Weights of a small contrastive audio-text model: encoder depths [3, 6, 3].
Rows from block 6 of the audio encoder of a small contrastive audio-text model, named by matrix and row number. Rows with one number belong to one channel. Each number is 128 + 32 x the weight over its row's rms, rounded and kept within 0 to 255. All counts start at 0. After the name is the row's rms in percent of the matrix's.
After each channel's rows are labels from the 100 clips, of 14976, where the channel reaches its highest value: "top examples" is what is common among them. Only what is clearly more common there than usual is listed. The data: synthesized solo parts of chorales (CocoChorales). In brackets: how many of the 100.
# convs0: first 3x3 conv (encoder.blocks.6.convs.0.weight, 96x96x3x3, each kernel summed), inputs 48-95
# convs1: second 3x3 conv (encoder.blocks.6.convs.1.weight, 96x96x3x3, transposed, each kernel summed), outputs 48-95

convs0.71 103 [129 125  60 142 158  93 119 171 130 174 125 160 133  66 112 125 124 153  90 127 127 128  80 203 119 100 111 131 117 113 144 187 184 122 127 107 118 158 115 128 122 119 123 125 110 114 112 108]
convs1.71 100 [150 123 154 124 144 107 100 136 180  64  91  73 115 176  84 145 141 101  93  98 142  81 124  39 124 106 153  73 120  87  59 168  84 184 158 123 166 141 163 121 169 119 173 113 156 113 135 170]
top examples: note D#4 (35); note E4 (30)

convs0.86 101 [154 136 156 140 158 181 111  85 189 130 103  86  90 125  67 119 127 123 158 176 134 173 124 158 109 162 128 137 148 171 100  98 114 111 128 113 168 147 157 146 193 133 141 112 109 116 136 202]
convs1.86 089 [133  88  97 142 172  93 150 157 100 106 113 145 125 168 128 129 126 138 120  47 134 135 114 139  65 181  87  92 115  80 171 100 145 154  96 185 133 129  90 124  47 141  73 183 133 100 104  86]
top examples: note A3 (57); note B3 (42); note C4 (41); cello (40)

convs0.44 094 [ 99 142 217 169 135 144 113 133 151 108 121 141 155  89 162 140 114  96 130 149  71 151 149 103 152 102  87 108  96 142 106 129 147 151 114  70  62  92 130  44 143  72 112 140 135  97 153 114]
convs1.44 092 [ 63 146 119  33 100 128 164 170 109 100 112 118 146 126 113 106 146 111  93 124 113  94 124 152 130 120 135 122 163 154 159 148 147 178  44 130 102 129 142 147 119  80 136  55 187 132  29 120]
top examples: note B3 (90); cello (43); note C#4 (36); clarinet (30)

convs0.1 101 [131 182 102  61 141  90 123 123 121  19 100  92 124 113  87  68 118 148 152 105 101  91  97 134  91 107 155 187 108 154 106 123 138 116 143  82 117 108 158 131 103 165  99 149 122 165 134 127]
convs1.1 098 [143 149 105 214  93 113  99  98 205 112 147  80 139 173  96 181 131 166 131  96 130 132 134  92  98  85 103 192 138 119 123 175 116 118 128 203 115 139 176 135 142 119 115 109 131 140 134 131]
top examples: note D#4 (67); note D5 (31); note F4 (30)

convs0.47 094 [120 150 113  88 220 133 156 181 143 135 157 113 135 147 105 138 138  77  99 172  86 116 134 163 149  83 179 139 107 156  82 160 122 134  73 139 116 147  74 116 119  76 160 151 106 160 132 160]
convs1.47 104 [115 165  66 110 139 142 118 121 163 158  86  93 122 111 105 151 141 138  82  69 134 190  97 107 114 116  85 167 115  78  84 113  93  97 149 127 163 113 187 106 132 120 163 199  88 143  59 108]
top examples: note A3 (96); cello (61); note B3 (31); note G3 (30)

convs0.5 099 [107  79 115 159 163 134 137 154  51 136 191  85 117  87 162 128 117  98 152  49 141 108 125 149 130  80  84 132 127  97  87 120 105 195 152 119  74 169 134  99  64 109  78 101 112 122 122 166]
convs1.5 096 [ 96 151 125  96  90 123 144 118 194  95 166 141 157 101  45 126 175 137  79 131  97 129 106 104  84 198 131 120 123 108 125 102 129 133 126 124  75 124  62 108 117 181 114 126 177 185 104 146]
top examples: note B3 (84); note A3 (48); note C#4 (36); note A#3 (35)

convs0.54 099 [ 98 145  70 156 171 122 178  73 151  95 162  86 185 145 176 109 157 117 156 150 103 174  87 128 121  65 116 153 197 108 145  95 101 140  95 145 122  65 124 104  80 152 205  93 144 131 156 138]
convs1.54 089 [154 176 132  84 122 101  87 122  87 136 178 148  69  97 113  75 119 125 153  89 136 109 119 121 117 142 134  79  79 153 115 103 105  85 142 120 122 114 117 108 125 105  76 115  99 181  90  96]
top examples: note A3 (89); cello (58); note B3 (38); note G3 (30)

convs0.22 100 [109 136  88 148 139 150 106 103 127 168  80 134 155 108 140 119 154 207  81  95 128  85 101  91 149 112  71 154 194 161 163 107 160  88 117  95 101 112 105 114 145 127  90  96 130  93  86  95]
convs1.22 092 [127 146 128  80 146  75  94 161 123 130 179  81 178 138 168 133 139 123 118 144 124 139 112 166 117 100 141  62  97 115  97 114 105 103 162  74 155 124 158 134  69 136 130 138  78 139 159 238]
top examples: note B3 (52); note A3 (34); cello (25)

convs0.84 119 [195 124 107 108 111 146  86 180 134 183  92 192 112 131 136  62 130 102  75 101 114 124 127 101 148 105 157 111 159 132  95  88  82 163 119 107  98 123 140 162 111  72 131  71 162 143 162 208]
convs1.84 100 [110  89 117  50 182 114 178 123 161  96 135 136  77 176 158 136 224 160 156 138 147 134 138 137  92 185 105  87 125 121 148 115 115 123 178 167 158 169  94  86 130 114 166 154  90 151  90 137]
top examples: note D#4 (100); viola (44); note F4 (36); instrument: cello (34)

convs0.42 098 [ 81 137 126  86 147  91 140 162  85 130 161 117  96 102 160  94 116 101 107 136 129 152  68  94 143  47 130 132 104 154 136 156 150 174 184 106 126 150 123 106  79 128 101 107 111 138 127 139]
convs1.42 095 [126 128 125 166  82 132  91 122 194 172  91 116 101 121  98 133 175 126 211 133 113 148  96  81 132 180 107 106 173 145  87 141 132 104 146 136 121 143 148 125  77 144 145 151 140 123 127 169]
top examples: note B3 (91); bassoon (52); note C#4 (45); note A#3 (34)

convs0.23 092 [130  62 175 142 123 148 130 133 105  77 135 143 130  91 140  86 164 124 108  66 149 129 143 154 149  78 146  95 137  87 131 146 132 113  85 120  96 157  43  90 115  65 173  96  60 186 146 116]
convs1.23 089 [168  96 160 137 131  95 162 136 162 117  65  74 145 100 113 194 196 160 125 138 131  54  67 174 121 150 170  96 148 112 116 102  84 101 160 122 115 138  93 107 111  93 157 124 121 138 122 173]
top examples: note A3 (77); cello (68); note B3 (41); note D3 (40)

convs0.3 093 [ 68 115  78  85 112  98  92 114 168  86 124 113 160 106 190 132 108 128 111  63 198 102  98  89 122  88  84 122  96  79 219 106 137 117 139  97  93 167 105 163 172  99 109 128 148 143 146  89]
convs1.3 086 [128 119 162 139 160 100  49 150 118 147  70 152  96 131  64 146  93 145 159 121 119  91 143 199  97  82 123 123 137 170  98 114 132 128 196 139 105 202 128 108 174 152 122  69 115 117 113 162]
top examples: note A3 (38); note G#3 (34); bassoon (33); instrument: cello (32)